A small sound classifier, trained from scratch: activation quick_gelu, layers 8.
Rows from block 2 of a small sound classifier, named by matrix and row number. Rows with one number belong to one neuron. Each number is 128 + 32 x the weight over its row's rms, rounded and kept within 0 to 255. All counts start at 0.
After each neuron's rows are labels from the 100 clips, of 14976, where the neuron reaches its highest value: "responds to" is what is common among them; "peak in band" is the frequency band that holds the peak. Only what is clearly more common there than usual is listed. The data: short read English sentences (LibriTTS-R). In brackets: how many of the 100, against the usual share in percent.
# fc1: MLP up (model.blocks.2.mlp.fc1.weight, 1920x320), inputs 160-319
# fc2: MLP down (model.blocks.2.mlp.fc2.weight, 320x1920, transposed), outputs 160-319

fc1.293 [123 153 126 129  38  98  66 215 107 156 144 131 180 170 132  28 165 145  79 161 156 161 130 141 125  81 115 118 121  97 102 137 164 157 169 192 114 107 111 118 160 125 131  74  99 143 102  40  91 112 105 106 112 151 138  70  56 180 168 109  71 147 193 131  62 103 194 166 164 116 167 141  76 157 146 164 105  88 164 188  94  94 101 159 178 114 142 176 162 122  73 180 109 115 171 127 171 108 106  79  56  72 186 176 141 160 158 157 159 103  70 125  98  66  94 151 129 143 168 120  78 139  96 137 106 148 161 119 132 158 117 114 169  65 130  83 145 150 106 126 152 120 101 107 102 121 126 105 128 131  86 104 188 139 111 139 171  56 131  82]
fc2.293 [155 137 146 143 123  83 188 101 142 141  94 133 140 123 126 122 149  83 139 115 164  87  82 123 104 142  88 115 163 134  89 101 115  99 106 124 102  93 180  83 142 157 196 176 158 186 188 171  92 124 101  67 137  70 142 122 120 120 146  80 146 149 159 134 137 129 125  77 112 124 113 103 173 110  55 147 161  58 133 113 113 170 133 148 117 140  74 120 104  96 119 130 141 156 147 129  78 156 214  96 138 141 128 121 150 118 142  93 116 129 157  84 170 102 144 185 136 147 131 155  93 156  94 111 159 161 142  56 112 119 146  83 159 137 125 171 136 106 123 145 129 152 164 178 107 100  89  76 105 114 110 178 185 108 110 147 153 113 122 113]
responds to: voice: male (82 vs 45.9)
peak in band: 4000 to 8000 Hz (64 vs 25)

fc1.309 [175 152 119 121 217 110 188 109 170 102 134 155 154 192 124 112 153 121 167 136 157  86  96 133 140  79 134 126 196 151  75 195 104 146 142 119 163 127 163  90 140 133  90 102 143 142 126 125 134 114 110 174 128 116 113 108 129  85  66  65 122 148 133 144  94 169 105 146 149  98 124 117 140 103 118 106 131 108 118  96  83 106 156 121  68 183 165 153  86 148 164 196 118 176 138 140 111 127 131 112 111  86 135 129 115 117 153 145 133 171 112 188 174 128 151  92  99 111  77  70 143 170 112 137 119 152 145 139 120 117 137 186  83 136 101 113 135  68  87 121 118 124 170 174  85  82 149  95  83 146  99 116 136 111 105 141 156 116  72 153]
fc2.309 [169  92 124 109  49 161  84 108 136 155 140 121 134 124 139 147 170 125 140 130 147 145 146 149  73 143 165 141  80 124 148  55  88 102 140  96 111 116 128  76 161 100 100 146  95 136 166 139 131 118  81 145 112 124  90 133 164 140 123  86 119 135  52 165  53  82 169 115  69 125 130 168 127 194 158 130  62  98 178  92 134 179 161  87 114 108 146 130 162 116 128 145 145 133 121 140 113 109 118 118 123 105 122 142 130  79 168 158 151 150 124 148  89 175 174  99 161 122  92 145 163 176 143 188 151 124 172  93 101 133 153 102  48  76 199 121 150  88 126 160 181 104  85 145 157 126  80 110 129 131 105 149 115 170 157 158  88 118 172  93]
responds to: voice: female (100 vs 54.1)
peak in band: 0 to 250 Hz (100 vs 12.5)

fc1.215 [149 122  82 119 163 127 135  95  71 108 127  81 138  89 131 125 195 155 178 170 136  98 119 116 156 129 150  64 154 150  98 109 139 108 106 125 154 161 115 114 135 172 166 115 171 127 159 142 109 146 142 134 123 139 130 136 104 178 126 112  99 103  99 148 143 174 171 114 146 105  87 123 171 139 134 136 106 155 130 112 128 109 134 132 102 161 196 147 125 137 163 203 124 133 182  70 136 133 213 165 163 102 114 100 130 104 147 132 169 120  60 122 122 144 100 163  83 165 106 129 122 146 128 158 170 160 164 114 197 135 131 133 135  98 130  97 141 132 114 172 131  99  91  93 217 132 101 111 128 105  81 128 140 190 152 176 136 153 130 123]
fc2.215 [182 124  97 125  77 165 122 141 154  93 102 139 137 139 108 154  94 102 144 207 178 148 131  97 165 117  80 146 136 119 101 145 152 109 129 128 140 133 160 197 112 124 118 128  72 110 131 174 102 144 111  98 136 141 163  73  84 138  97  94 141 120 172 112 162 120 121 123 133 166  78 140 136 155 121  97 106 109 167  80 164 120  87 137 100 126 154 119 119 112 111 155 172  78 169  89 152 178  89 149 144 129 174 111 119 154 118 132 190  76 180 131 145  93  98 171 171  81  87 164 127  93 140 128 137 155 139 161 114  93 108 120 109 128 112 189 167 128 131 113 167 112 132 157 139 139 162 112 128  84  87 138 150  43 141 163 149 125 126 122]
responds to: voice: male (73 vs 45.9)
peak in band: 4000 to 8000 Hz (55 vs 25)

fc1.205 [142  75 155 211  79 139  86 133  79 137  98 163  86  72 101 145 152 147  80 126  75  87 159 137 121 126 179 108 128 133 120 135  86 131 115 142 116 167 134 144 104 171 144  96 134 151 115 118 140 158 149 110 117 192  79 126 129 179 106 160 165 131 119 125  66 163 190 107 159 173 151 185 138 134  97 125 129 153 196 117 124 136 131  82  81 142  90  91 129 110 170 127  96 142 174 120 121 108 130  95 134 129 126  42 159 142 174 123 169  90 135 121 180  94 158  97  86 134 138 160 103 155 145 164 162 199 141 113 165 117 151 139 116 147 133 114 123 142 137  95 198 111 143 106 164 155 134 156 107 184  83 143 143 153  94  97 140 119 123 101]
fc2.205 [144 166 119 103 171 137  95  62 193 170 159 150 122 147 144 127  59 151 138 186 148 128 124 104 133 150 122 129 122 175 192  94 104 155 209 158 132 135 121 133 142 110  85 115 134 152 138 144 110 133 120  90  61  79 115 132 156 125 128 108 121 160 143 145 129  46 128 141 162 158 114  93 153 139 113 112 167 121 144 142 129 149 132 178 141 114 149 132 144 175 122 102 114  89 129  86 108  95 117  76 148 135 141 115  67 218 163  76 161 152 123 138 145 163 127 114 137 131  45 107 131 123 139 119 171 188 111  79 113 120  84  87 119 160 149 119 198 111  61 142 125 110  74 186 125  69  74  87  71 147  87 130 147  51  49 145 161 117 124 116]
responds to: voice: male (100 vs 45.9)
peak in band: 0 to 250 Hz (100 vs 12.5)

fc1.117 [139 195 137  90  89 164 154 120  95  94  77  95  51 114 150 159  69 128 139 164 127 144  86 100  93 160 160 115 150 168  99  72 120 177 115 105 155 173  77 144 116 150  95 113 119 127  93 147  96 123 170  97  92 138  72 118 116 130 133  65  74 113 100  98 153 125  77  78 203 100 189 121 149  89 124 108 183 162 137  90  93 129 177 133 111 136 120 140 153  84 153 150 145  99 155 101  74 112 203 112 108 187 116 145  89 105 131 181  71 145 144 120  91 135 147 148 114  88 205 100 106 103 101 116  99 117 146 115 160 171  78 120  90 150 162 127 191  86 150 103 130 145 102 168 106 145 117 166 108 110 113 128 116  87 100 136 142 166 168 127]
fc2.117 [179 202  98 114 133 125 140 123 151 104 120 105 164 103 129 111  83 114 174 129 153  41 135 132  99 134 148 162 144 132 150  86 190 111 137 179 198 137 166 190 103 149 134 102 149 165 169 139 152 133 125  76 121 121 130 122 102 150 125 119  97 121 149 104 131 132 102 169 111  48  90 116 166  92  81 157  81 125 142 153 122 181 129 114 111 163 174 172  90 153  55  73 113 152 157 143 211 133 153 150  98  91  66 107  98 129 106 144 113 167 168 106  94 124 194 140 157  63 147 163  98 151 179 131 105 109 136 148  94 102 162  82 126 147  87 122 117 140 110 160 153 159 143 129 113 137  66 120 129 152 178 109 134 128 102 123 128 144 134  90]
responds to: voice: female (87 vs 54.1)
peak in band: 2000 to 4000 Hz (73 vs 25)

fc1.727 [141 170 120 101 148 109 177 109  63 182 107 116 150  66  57  65  61  91 106 115 127 145  20 165 176 174 153  90 135 135  61 151 133 118  79 119  79 159  87 170 118 140 118  91 173 130 106 130  95 115 169 117 127 152 161 125 183 153 161 153 168  98 156 105 119 120 113 161 172 137 113 172 126 114  98 104 112 182 168 170  78 125 148  90 112 145  89 176 109 138 138 138  88 131 104 165 154 115 142 154  87  91 168 124 166 138 103 167 184  78 188 127 143 203  66 129 139 149 126  86 143 135 131 160 141 146 116 142 170 107 149 173 126 139 133 122  92 149 135 136 135 126 193 160 150 157 144 150 100 130 162 129 164 135 125 152 119 110 179  51]
fc2.727 [101 100 109 101 100 135 129 155 139 125 108 183 127 118 158  94 104 162  96 156 184 130 193 138 143 122 107 123 169 149 100  99 123 164 177 175  63 141 132 166 155 124  98 206  93 127 136 201 145  81  87 167 134  86 151 157 141  98  82 148 153  94  82  79  26 100 102 174 105 109  79 141 142  64  80 136  78 150 175 145 137  91  86 157 162 105 107 183 129 153 138 196  88  91 157  95 119  91  66  77 125 170 153 109  78 103 102 131 141  89 126 102  99  57 147 160  90 120 119  91 116 147 131 151  95 117 116 139 167 117 106 128 151 178 181 148 138 106  82  94 116 111 174 131 118 124 146 134 146 135 120 151 174 130 140 123  88  87 128 171]
responds to: voice: female (95 vs 54.1)
peak in band: 4000 to 8000 Hz (91 vs 25)

fc1.292 [ 89  94  83 111 146 109  85  92 104 147 136 136 115 121  78 157 127 120 134 114 186 132  85 184 134 204 126 140 207 110 106 176 156  97 127 114 133 157 136  95 159 110 156 112 122 170 133 131  91 115  84  89 141 147 132 113 125 178 129  96  96 181 166 161 199 102 159 134 145 123 101 185 146 100  88  83 100 115 129  50 127 190 102 114 109 143 110  93 149 117 127 128 191 118  95 202 124 111  85  63 172 119 110 110 117 135 141 209 157 104 122 179 162 151 136 147 147  59 137  92 121 104  82  86  84 125  82 207 107 180 113 135 115 177 127 122 134 164 115  47 179 113 102 145 172 115 168 166  77 134 101  86 106  83 127 105  62  92 122 158]
fc2.292 [ 74 194  91 146  89 147 153 104  98 161 162  72 158 150 129 101 142 128 152 146 114 143 130  92  97 103 135 168 150 112 184 150 101 196 111 152  86 143 111 128 147  98 193 124 111 111  89 158 131 118 118 161 150 106 122 150 125 118 124  96  93  39 159 152 144 125 149 173  86 131 155 142 161  78 140 116 102 150 106 112 144 101 123  88  90  89 145 149 171 152 178 117 196 161 132 122 124 188 117 110 113 149  54 101 116 120  78 160 122 140 123 176 103 109 126 110  82 134 132  59 176 106 182 189 104 162 165 114 178 151 110  95 147  99 100 152 106 112 139 120 102 149 104 170 132 156 107 115 178 107 134 164 133 150  74 128 145 142 127 163]
responds to: voice: male (95 vs 45.9)
peak in band: 4000 to 8000 Hz (57 vs 25); 0 to 250 Hz (31 vs 12.5)

fc1.254 [114 106 109 137 136 124 145 119 105 120 120 143 130  77 162 131 117 132 137 137 121 182  98  91 127 176 134 110  73 149 110 161 116 105 105 166 120 135  88 153 165 105 130 126  89 155 108 157 105  44 139 162 145 113  86 132 116 159 158  29 157 191 149 105 162 163 117 119 162 151 111 156  87  76  89 138 127 171 136 115 138 157 115 131  71 109 117 165 107 139 102 142 114 167 133 174  85 177 103  95 177 141 176 141 161 194 133 156 136 162  48 115 179 133 148  85 172 166 123 139 142 100 100 108 137 114 143 129  81  64  59 100 125 111 114 103 146 202 103 130  88 177  47 171 140  98 136 142 210 107 126 154  64 144  82 166 145 163 138 100]
fc2.254 [176 118 122 192 142 132 106 114 197 175 152 113  71 140 162 152 191 119 107 148 125 155 152 121 157 145 170 126 111 115 146 139 157 138 127 110 136 157  78 155  78 119 119 157  62 118  69 149  38  51  65  92  51 180 166 133  95 133  74 107 147 151 132  99 138 129 177 156 141 102 139 107 198 121 125  97 118 107 150 131 156 126 116 122 168 136 161 142 153 109  69 145 137 143  94 184 164 110 148 130 138  85  98  90 128 152 187 141  54 181  73 114 150 139 153 138 103 115 108  96 107 113  84 155  98 147  85 100 131 126 124 119 163 131 156 122 125 164 133 103 112 117 118  85 113 145 165  88 190 144 117 166 136 134 171 109 176  90 160 108]
responds to: voice: female (89 vs 54.1)
peak in band: 4000 to 8000 Hz (93 vs 25)

fc1.457 [122 164 106 111 113 114 123 142  94 107  79 103 135 143  72 120 115 136 121 131 160 100  64 119 104 164 185 126 160 125 201 138  48 174 126 120 164  98 133 166 130 123  96 117 106 104  90 185 107 146 104 110 141  74  77  83 168 134 129  87  80  98 103 151 141 120 167 166 117 118 139 166 158  92 135 115 154 160 157 153  93 105 164 131 157 103 173 114 115 145 116 162 141 148 144 137 185 145 147 129 136 133 136  88 148  63 175 140 208  80 141 141 181 170  61 101 186 133 104  56 108 169  90 135 135 144 120 154 117 127 111 182 159 140 121 212 138 113 115 174 114  78 102 139 204 148 174 165 118 126 120  84 118  80 117 146 138 146 195 182]
fc2.457 [108 131 199 136 149 134  91 118  97 115 129 149 118 172 130 180 145 158  76  74 176 144 151 127 152 139  52 113 154 152 182 113  80  76 171 115 129 147 143 175 131 153 152 175 117 147 133 187 158 154 169 161 120  88 110 123 122 146 134  84  96 114 122 162  75 160 165 154 166 160  63 109 238  98 166 156 137 140 130  81 118 109  96 116 132 105 107 172 167 137 178 141 153 120 151  93 157 127 115 103 101 144 114 175  65  82 109 116 120 101 143  95 155  83 167 193 147  98 110 141 138 161 164 148  40 159 137 119 137 111 115 112  88 176 174 118  61 167 122  78 173  65 156 111 115 197 124 131 139 120 104 100 113  72 127 132 118 171 119 106]
responds to: voice: female (88 vs 54.1)
peak in band: 4000 to 8000 Hz (64 vs 25)