{
  "model": "sound classifier",
  "dataset": "short read English sentences (LibriTTS-R)",
  "train_examples": 26041,
  "n_mels": 64,
  "hop_length": 320,
  "input": "log_mel",
  "spec_augment": false,
  "win_length": 400,
  "targets": ["voice"],
  "num_classes": 2,
  "arch": "fnet",
  "norm": "layernorm",
  "norm_position": "post",
  "hidden_act": "quick_gelu",
  "mlp_ratio": 6,
  "parallel_block": false,
  "inner_norm": false,
  "patch_size": [8, 16],
  "layers": 8,
  "width": 320,
  "positions": "sincos",
  "mixing": "cutmix",
  "loss": "cross_entropy",
  "init": "lecun_normal",
  "residual_init": "none",
  "optimizer": "muon",
  "muon_scale": "spectral",
  "learning_rate": 0.016,
  "momentum": 0.9,
  "nesterov": true,
  "orthogonalizer": "newton_schulz_5",
  "adamw_lr_other_params": 0.0013,
  "max_steps": 21600,
  "batch_size": 64,
  "epochs": 53.1,
  "lr_schedule": "wsd",
  "decay_fraction": 0.3,
  "final_lr_fraction": 0,
  "warmup_steps": 1080,
  "weight_decay": 0.01,
  "adamw_weight_decay_other_params": 0.01
}
Rows from block 4, named by matrix and row number. Rows with one number belong to one neuron. Each number is 128 + 24 x the weight over its row's rms, rounded and kept within 0 to 255. All counts start at 0. Numbers have three digits each. After the name is the row's rms in percent of the matrix's.
# fc1: MLP up (model.blocks.4.mlp.fc1.weight, 1920x320), inputs 214-319
# fc2: MLP down (model.blocks.4.mlp.fc2.weight, 320x1920, transposed), outputs 214-319
fc1.1631 065:098116123113113122101184141130113119129082080119129114140166148128141131132120146078155177127126153127140146154159100126115131138107093159164116118139170141152097078156181129122130143115114136120148073116118133147097135130153115096139122125105159104157126174105107139141150120124130110148109143141148120141192097148151
fc2.1631 066:128127133125170145116135150102074132145170128122158116143122119115111124112112132156096129133102137131127120105156074159145117109141127203111134123150092152157125150122171136118100154121157143125108146114124150125201087121118137121128097091099163104124101131135143160164131150081171108134112144123118135109152072089097
fc1.1632 061:174149128123143142159101095088130094128126098086146104116078119119150134100110160098072138098121102155114113155124133089146153139162125151128132113106154129128115108128143150147078139072102137132189111114091171134154134123097143146121117139158128141128132135142116136107137128090131177123146140136144120123150136114104
fc2.1632 054:125108145148141095083144169119160145125112139124127139143103105072081138128180161138116132150108073119116127140090149149104103127108167102134145143126112138121102120159172085130106119099152120109141124149143130112117145124149128151102142076117141167119170105143117182123142135159140111126120157150124158170122121154139
fc1.1633 103:128107093116145111100093112083077126172110124144110120132062167109160124109140105077099117123118108152138132113087111096155145100140144100141138091117153141123163095136135151178103189147102133103146128142126142113127074165097096158115151122179125163131131119112123120179099097110138103137170104097142130167113122082117
fc2.1633 092:107102146117102114146152135125099113153150105130118100128130110112139123130105156122131103130128179096143103125123147127149146116137133118154118130140146083163115125155159145192134151170130141054116150154160131088139126138131156135108113139134100135177140130110154105144099118093128118105087135125136101132112131155118
fc1.1634 044:105143150114123102140075151107118128096118158101114136099150132111106100129114118130141096160146102156124133102086130179163131107113120152138140103124109167140114160122165092159103172117132127142141143119109105144131117170136118144155133132081101104108129089100135121110148176133163154183130117099135136082104131098144
fc2.1634 042:081160127083188153160110125147152174158106120104164172146142149154096114148170121112102109144131085113131086094149119118095120097090145114089112129127144165102128126109123143117134159131146168145083126109123101112132138130160064129136150150114170166137155097125100131125130126125134150114142134125184118133143130100154
fc1.1635 066:143077136149143135107123141130133113134134131123156131130121154155150106126131131197108129145118130165174153121112082097152160159129167122105075101105182112145066138106119110104162111157133135107136140176151110113090104146098153124135150129147113108101142157126121158160126090112144159133097103142119173171121117086114
fc2.1635 066:111127165139163154162113121152124125145128118168132170098068140126114079155136110139140145105117091139105141138118116127116137145113110121112117157097158136124113147139166093145134161120108093122130106117111139145108109142116172096127121159152154129125137121116117120107105133136130084101142124138074125178099126147131
fc1.1636 113:154140141144184168145119125148150179127115125139170095113169165104117096110102165147120104139169133136118092143132099129128128152162144176122171147098145125131114159122164142094109095102109134104148131054110130129083077130138096112156100120124107115114132147151137111126115118113162142128139099144147130118132130118162
fc2.1636 112:118105080159160107107160145123141109171111115122114121150124131127099132099126127092126140082140136101123143125136178161118134098119114139131122139116138149133164107087115155145131140069116110161110135141108156134111144155131128141141075131124163160105113105082122107125148139119112157138112137137104127123131115124093
fc1.1637 084:119191104156125118134109145098148157115142142164157109166157150124116123128103124148106149117124118117128131127110084119067090085148128102129121185134147137100129118123093097129119144177124135171111134125079111146092146114136099121119124098152112104180179102157155120142122120148155092120119146114120128174134148139132
fc2.1637 086:198130122139126140141155073130102117122143088101154136149087140134109124123154092159110115125126130124122121113101169197136083166137089130153081093091120120155119163170150122146105113137214111146136166140111100169112091083117142116085102128089132141118132132102116144164139135135129146144134169098080151143118098106162
fc1.1638 066:145144158134118094163145079152147132173172113177143155138123154161144121092094119149102134137138141119159106155127124131142143103087148146105136109107081141163109135109109109158136126093095169096115152120075102124122204132170118146117138101150099117155155129131151125096176120150168135106132115151120146134158141131154
fc2.1638 063:103142103169086126110144120139174105092134155168130127148107116159137169151143143103172131098121160147100139128080156122152133150155123132125122103146113144127094113111103109120129126150134109127119142133134126132109124148124147127177146098181152100138114152123070131113159112134078171134124124069093085109106145125129
fc1.1639 122:146129153093173117123120140123116115108121124098148171156108127085160136092177119165100088150153155111093107135094137143100133128105113126145201127114151170128124108117166122108100176130109152102130173142142126134119132117158134142105139138128129129113127095113134102078157145126145107123166146147095170171118121140139
fc2.1639 131:100133112129148125138130120125132143114104127129151116161173135115165137128088096153107182107123169110123119144116143145141125115136143111135161140142143105116137124124148173116184114158163070087139128149138140136178131117107125090098118132104117103132135149144104090140167140082108165138141089068135106072070125151100
fc1.1640 064:067140137120112098088117116133121132136128155147167129151103128096082159139141149139116130155134127071119122099105115120123130110144093130100144113142128091137150178127112128178153123158127124154175160126111132156121128094133131146118107092117144132148097117114145107146117151138169096132116141120158142114088073067144
fc2.1640 064:124102124107141112118122096163102099096130093095121134168153114153122163131121169101139084151134146140141150134156136116112120137131142085120126177084077089111107170124103137104153107135106109122135136127155120172129104144113105130149158085157113159138134154128126146127130085166094158198168109130111122112154091129127
fc1.1641 135:156176115091138145147121181136130151170120145137139109155105104143134114125154151189102111125121148126164098081185184105164149108119120141104150160111159167092132096106149179166096087120100114156119129137093142122085082125134141129117137114161216135152118152120122141131092122142144125164081138179095142116119142142133
fc2.1641 139:126124122090162150143096144139073114140081179092142142143111116099153126164112168200129126101161109123130143094127080130139105146128137138130138139153117128117171136129094048159113139112132142147140138156140151147131104152140112098143120101134142133094106135105100113121155158130132144117109103115123100073155103172145
fc1.1642 087:148139134124166127112116115133114159130103151123150154132152126078099143124128076073171149161133117138095119181128122141074117141124160144129167139120176123127160098122091137105131115148142125138123107145083152128115158172124093151130125116114156103136107148135116121125133113121131154120140085095107163132136166136128
fc2.1642 084:160109163139096102089114086152127135136072125153166170087104125133134095128130123151153123139102105120123145116132134122113092135159137118139119109112130133119100123134132151134124116120096150131143093100132147126157174117176090123124131109126149118107147102138119136160110123115101194201133130133118183116159130146091
fc1.1643 120:143154113203148137108091117101171124102152163077159114151123142133132134089120137104157112164180140115097161178177104144091108129181183114149175130111140156116113146122114142118132077161115109128158131126159145130116096134116124125072145114137127137115172129143122118121151142111110116140143086154105122134096126084110
fc2.1643 124:120126147138120117140149100164108098146118134129106138126124120135109104115156119167105128122158137113103112155102143127185108096109119115151149095157144109135125117150144114110090137114147098143147112127102144109073117176120141145137104129136110103157130179141098104156131141160151148094118100097116150107147157121143
fc1.1644 076:088102144168117139112096148164097142150123138111103146121112084113131117109159091169166165145146171157091120113124108117168108160117106126138146101085107145168123118113130067103104122123121130153102113131098136164123151169110108157129115130084173193128096131162140138087143146125127153132154141106132132150111125141156
fc2.1644 075:111156127091084079159108167093185079141109107143102124151091137131154138126118174123135119108116176124127099119092105123154140106100133150094130112182131103142098119123179130129142131117135101143113115157129094156144130136127147131120116160115137108118133143156135131125106138101098096106133070102111124174091156129182
fc1.1645 086:112163074083151139077089125106152119126096133098127105140112108118136148129108089131122098159161169088089157112172121091126153148088135132112150155132148130137138160149134133124089133142106103159144111139120110124093106179130137113093134130150191095136131119111141145129144171145141148155116160093098145123122169122132
fc2.1645 089:123110155096128124166130091117147167157106124154137144099141152099108152164112149108092169152096147138121147095124139132185095152130108155116155135109156108123108119106125139140158108119126114119131120149148141140151117101137155118120120128095096113107100101158095111102104095143159120164146161123167109098155120182105
fc1.1646 094:103128118154179151135119168104097079128178121094192134111092153139087159103119116099089190113142087149124139133125173125162097072111146131092135108149107117161080152111105161102137128102161106156161117120134134136155125089147103139128126145153129159109172119123138110093152112174145162161108155149115105144146142119136
fc2.1646 099:154198095125136116117131129110114098106075139088126141092136135132131148150088099165118117096141099133146126115107102118171135159121135128124161136128110141127114154138119121124154111130109111110133132056099173125131154110119155116122115132102146140141106121146137144158100128111109136109184111153171106105142097131122
fc1.1647 137:132138141089132171114107147134140113119135111151122090116145150097123111148086135138112133190113118090078105131156132163140116143118138099146099138115130138116142079155122133093088099163138142107126125113175124140082155106137143128120129123092139166119149115089176155124148145137151149081161126171107179130168157156129
fc2.1647 136:153155138125061097112140129112135116101120111119109159113112092171102143121130111134123157106089144129102155110087101107130124079095142150124121168160100105151117092137133084123118122094116149158109142141156157186133150107068153112157112114142135100139110092102113152148133142149140164139128152131121110095098153132124
fc1.1648 128:108125105110096143144147165111136155138100099139157129128134088078139108128118115149148098087154135114077121134170172144119167166112135106090123117128150133119169186146100131178170150107088142127118088104098130117152134166113127107155106107100112149158128108125093124112099104143130137132134153118112141159107125174117
fc2.1648 125:124137115113139106132178107113130169111153123116111138129124132122116142113151148121125144136126101113096169143107125142078162144147124126092095115089138184132118148100170120124124110127124131106144131154117154087142149123141107173105170143123116118166106137149174110159129136099163137131148105130105175144126168107161
fc1.1649 086:164101122137141141124110179089150115144174083160138131166170159115103143141158103121141161153160140136137145185110092100132122168154129136114151168121103119138129098115132066119079144137137138129132154118184121124136126139118097139070149118167129097124174138158119100137116146134137132089095119102094167112159159133105
fc2.1649 091:161125150156119126139122126136102149155114102112114121149137105079178156156121128122155126116127158164103094117154177107138098102127110121166142117131154129161108152124207143132158119129127126130148168147085105136113101121169139107100137112096128124116084127143091135113090161131085133126105110124139136142167152134156
fc1.1650 073:150108096122112106145115145107132161112115132135146153099119095110180120152102143060112113143126144138169154168119137127134130100141146125144163134137111129135116117154115118125161144133087165110126137158112153145124147178152117110127149164160127124128133140170160104091129120135124121122124147101128112142129160152104
fc2.1650 082:141129139114101149118131115090112155169129130116125158164139113102132110103141151157096148127097131139113123095143105136136113164185109141167162127069122146089122133131172161162126105165127146170086146139100112129137136125142108112112133135131150116099107150133133126192088118119137156141092112128092092086144144119133
fc1.1651 107:131132130144154100127118129111144164127160071125136093097115119129145148081138096187149116136117124153122091129107107153134147093117119095167101144133088144111122117169091103126150172146155150159123118153132142162119112113109136113133112113076145129115176133142149147098116088145112112133126158118080135158123142145118
fc2.1651 095:091113141168161177135134117159133101109141119139093137127155142157094147141123130161121126186127145151092101121118116153159114109112109175143128150096146108135105110113091136103118139110169132118169087129116118124103103126112129137084152147158125143144119107132055105152123059090106136132075120100126135168122120133141
fc1.1652 118:102110142069105092168126171105104146134122122094109100105102140152151135151112158149150139143087135120143114156147148142106135138131129094108122172080103125121114098091152144167153105150078126114149110150155081162181116108115117116101127099146161147148123111162101156113161160124150089143126154135167146107090169138148
fc2.1652 128:107115076124128168154088141142100075167146196128151109140123143143142097139134119097118122101157102130159146138127101109146115132150131118151095111141184151106108146123107155154105106150136108164114118141120149161193106139116125156151124177125129122101112141107101105138130088137132121133110164136138119159148103122139
fc1.1653 080:115125128166158147147119136186094115112137141084124159109146127128106091106098144108115159108183133153102095149176133147142136087112155108104152143159097122152126118112119112120139099158126127141165136095147125129129086153126113106111151116124090138116147110158167186122123123139137111134121184128111107158122150100126
fc2.1653 076:123181166163128146135103130136131115114087154106122111122121138153121142132128141125107177108115123158120153106116146125101083154109092131154087149126149138110113111164071133148146134098129115148158095104133120120118089107157151089110135133099159171113105057164161150150112108122157168143126128135102112084126141123161
fc1.1654 110:119108155137133091141135182118109172086139132150151138174172152115123128108141179162123135106123132096150135128138137170133103118123120147144153106143111143136137134104097110125103127133160101140153137082141145163100131156153158142116161092134126093102148155082138115168120134153145069080174125148109132116157080128122
fc2.1654 109:149107127173135133126116131125067074114137136160095139175151093129132145129126149115125077139104122141110097111115125108163115160117108110142167093137137136141123072140176074115099122154126171110120141119100120111129144139080137113130089163135137132100122149114144125113108109115132130136135142165161132079100120122147
fc1.1655 095:059143118091124097094126112127098175121130148128115144121110115099127167157153121153134143144117169109139151117062155112143139171121169133181146100135130132097119151140108100084093126102138145155118071137120130117137142158109127114118122182145120119158137102087101106125158133140136171129128130111131099141127138120165
fc2.1655 086:135122123127132107129090109132134098142097086144130108174155125118133084122131127128120105158145125132078082105137136143107144132123134146160129112122100138170107132139157135114093132139152137142073125120106134132109120147109096168109125142087105125124081094135130134091177153135131151093174114098110115118094103106119
fc1.1656 076:138153137134146104117124111064083115128138123129121148126102118117098156119149115127108135169151150097109128138139094140147103102132143105148184149180160126134111144128089131162126149073120148131138171126108102151152101133161124131109126139132092109140182113145115101116147137132113100137143111080128164160126153091111
fc2.1656 077:092108120068113129116145124129111163120145117120124164095107136110136116167139156102111170147087116177139147124127176113129116145175163120158143130147137129111103074116140128140083100105142142152122101138147143100103159119162090089136130130133149134111110113126094149140133139116117141150123154158110104089099148116161
fc1.1657 116:133153134099171139117147137094136167135142138163133097108118186121067063100124136093102105125137157152139102122108139136117125126169130103094111143102147098123111158106128119161145104106124102103120134138125117139163087154162109138157115128110134125049110128125155126081167124140127086155094131105147162129192104135154
fc2.1657 117:160089148147115097151113114121152112151127104140108097112108144133087155098106115111099133142110144127130138156172152134104120143146150113118158057130150107090086105149140137118117106106126100143125103125133129170103147106120142116129128126128157147138134104104113129111124157103137151128113119181137121091088132131155
fc1.1658 120:095107104144130097123087137125150093108113112146157141120125154115121127103159117143122104137166174128108131165156141136131147074142139076085136152116141096137081117155107134089124146156134112120128132142185132160126122125163142098083152152116136141093121163140165159107114115154179120160113107148117149104146152110099
fc2.1658 127:153121184120150091117110148100123127139116143125082120116118136113122126120104124135130133144121130133128103115085131104154088119152149102139107110143172155155138121135149104127134140119140118132143152131067119125164152115115107152144127098112135116156145133157124082137134154159151105134106127138119116141127107148154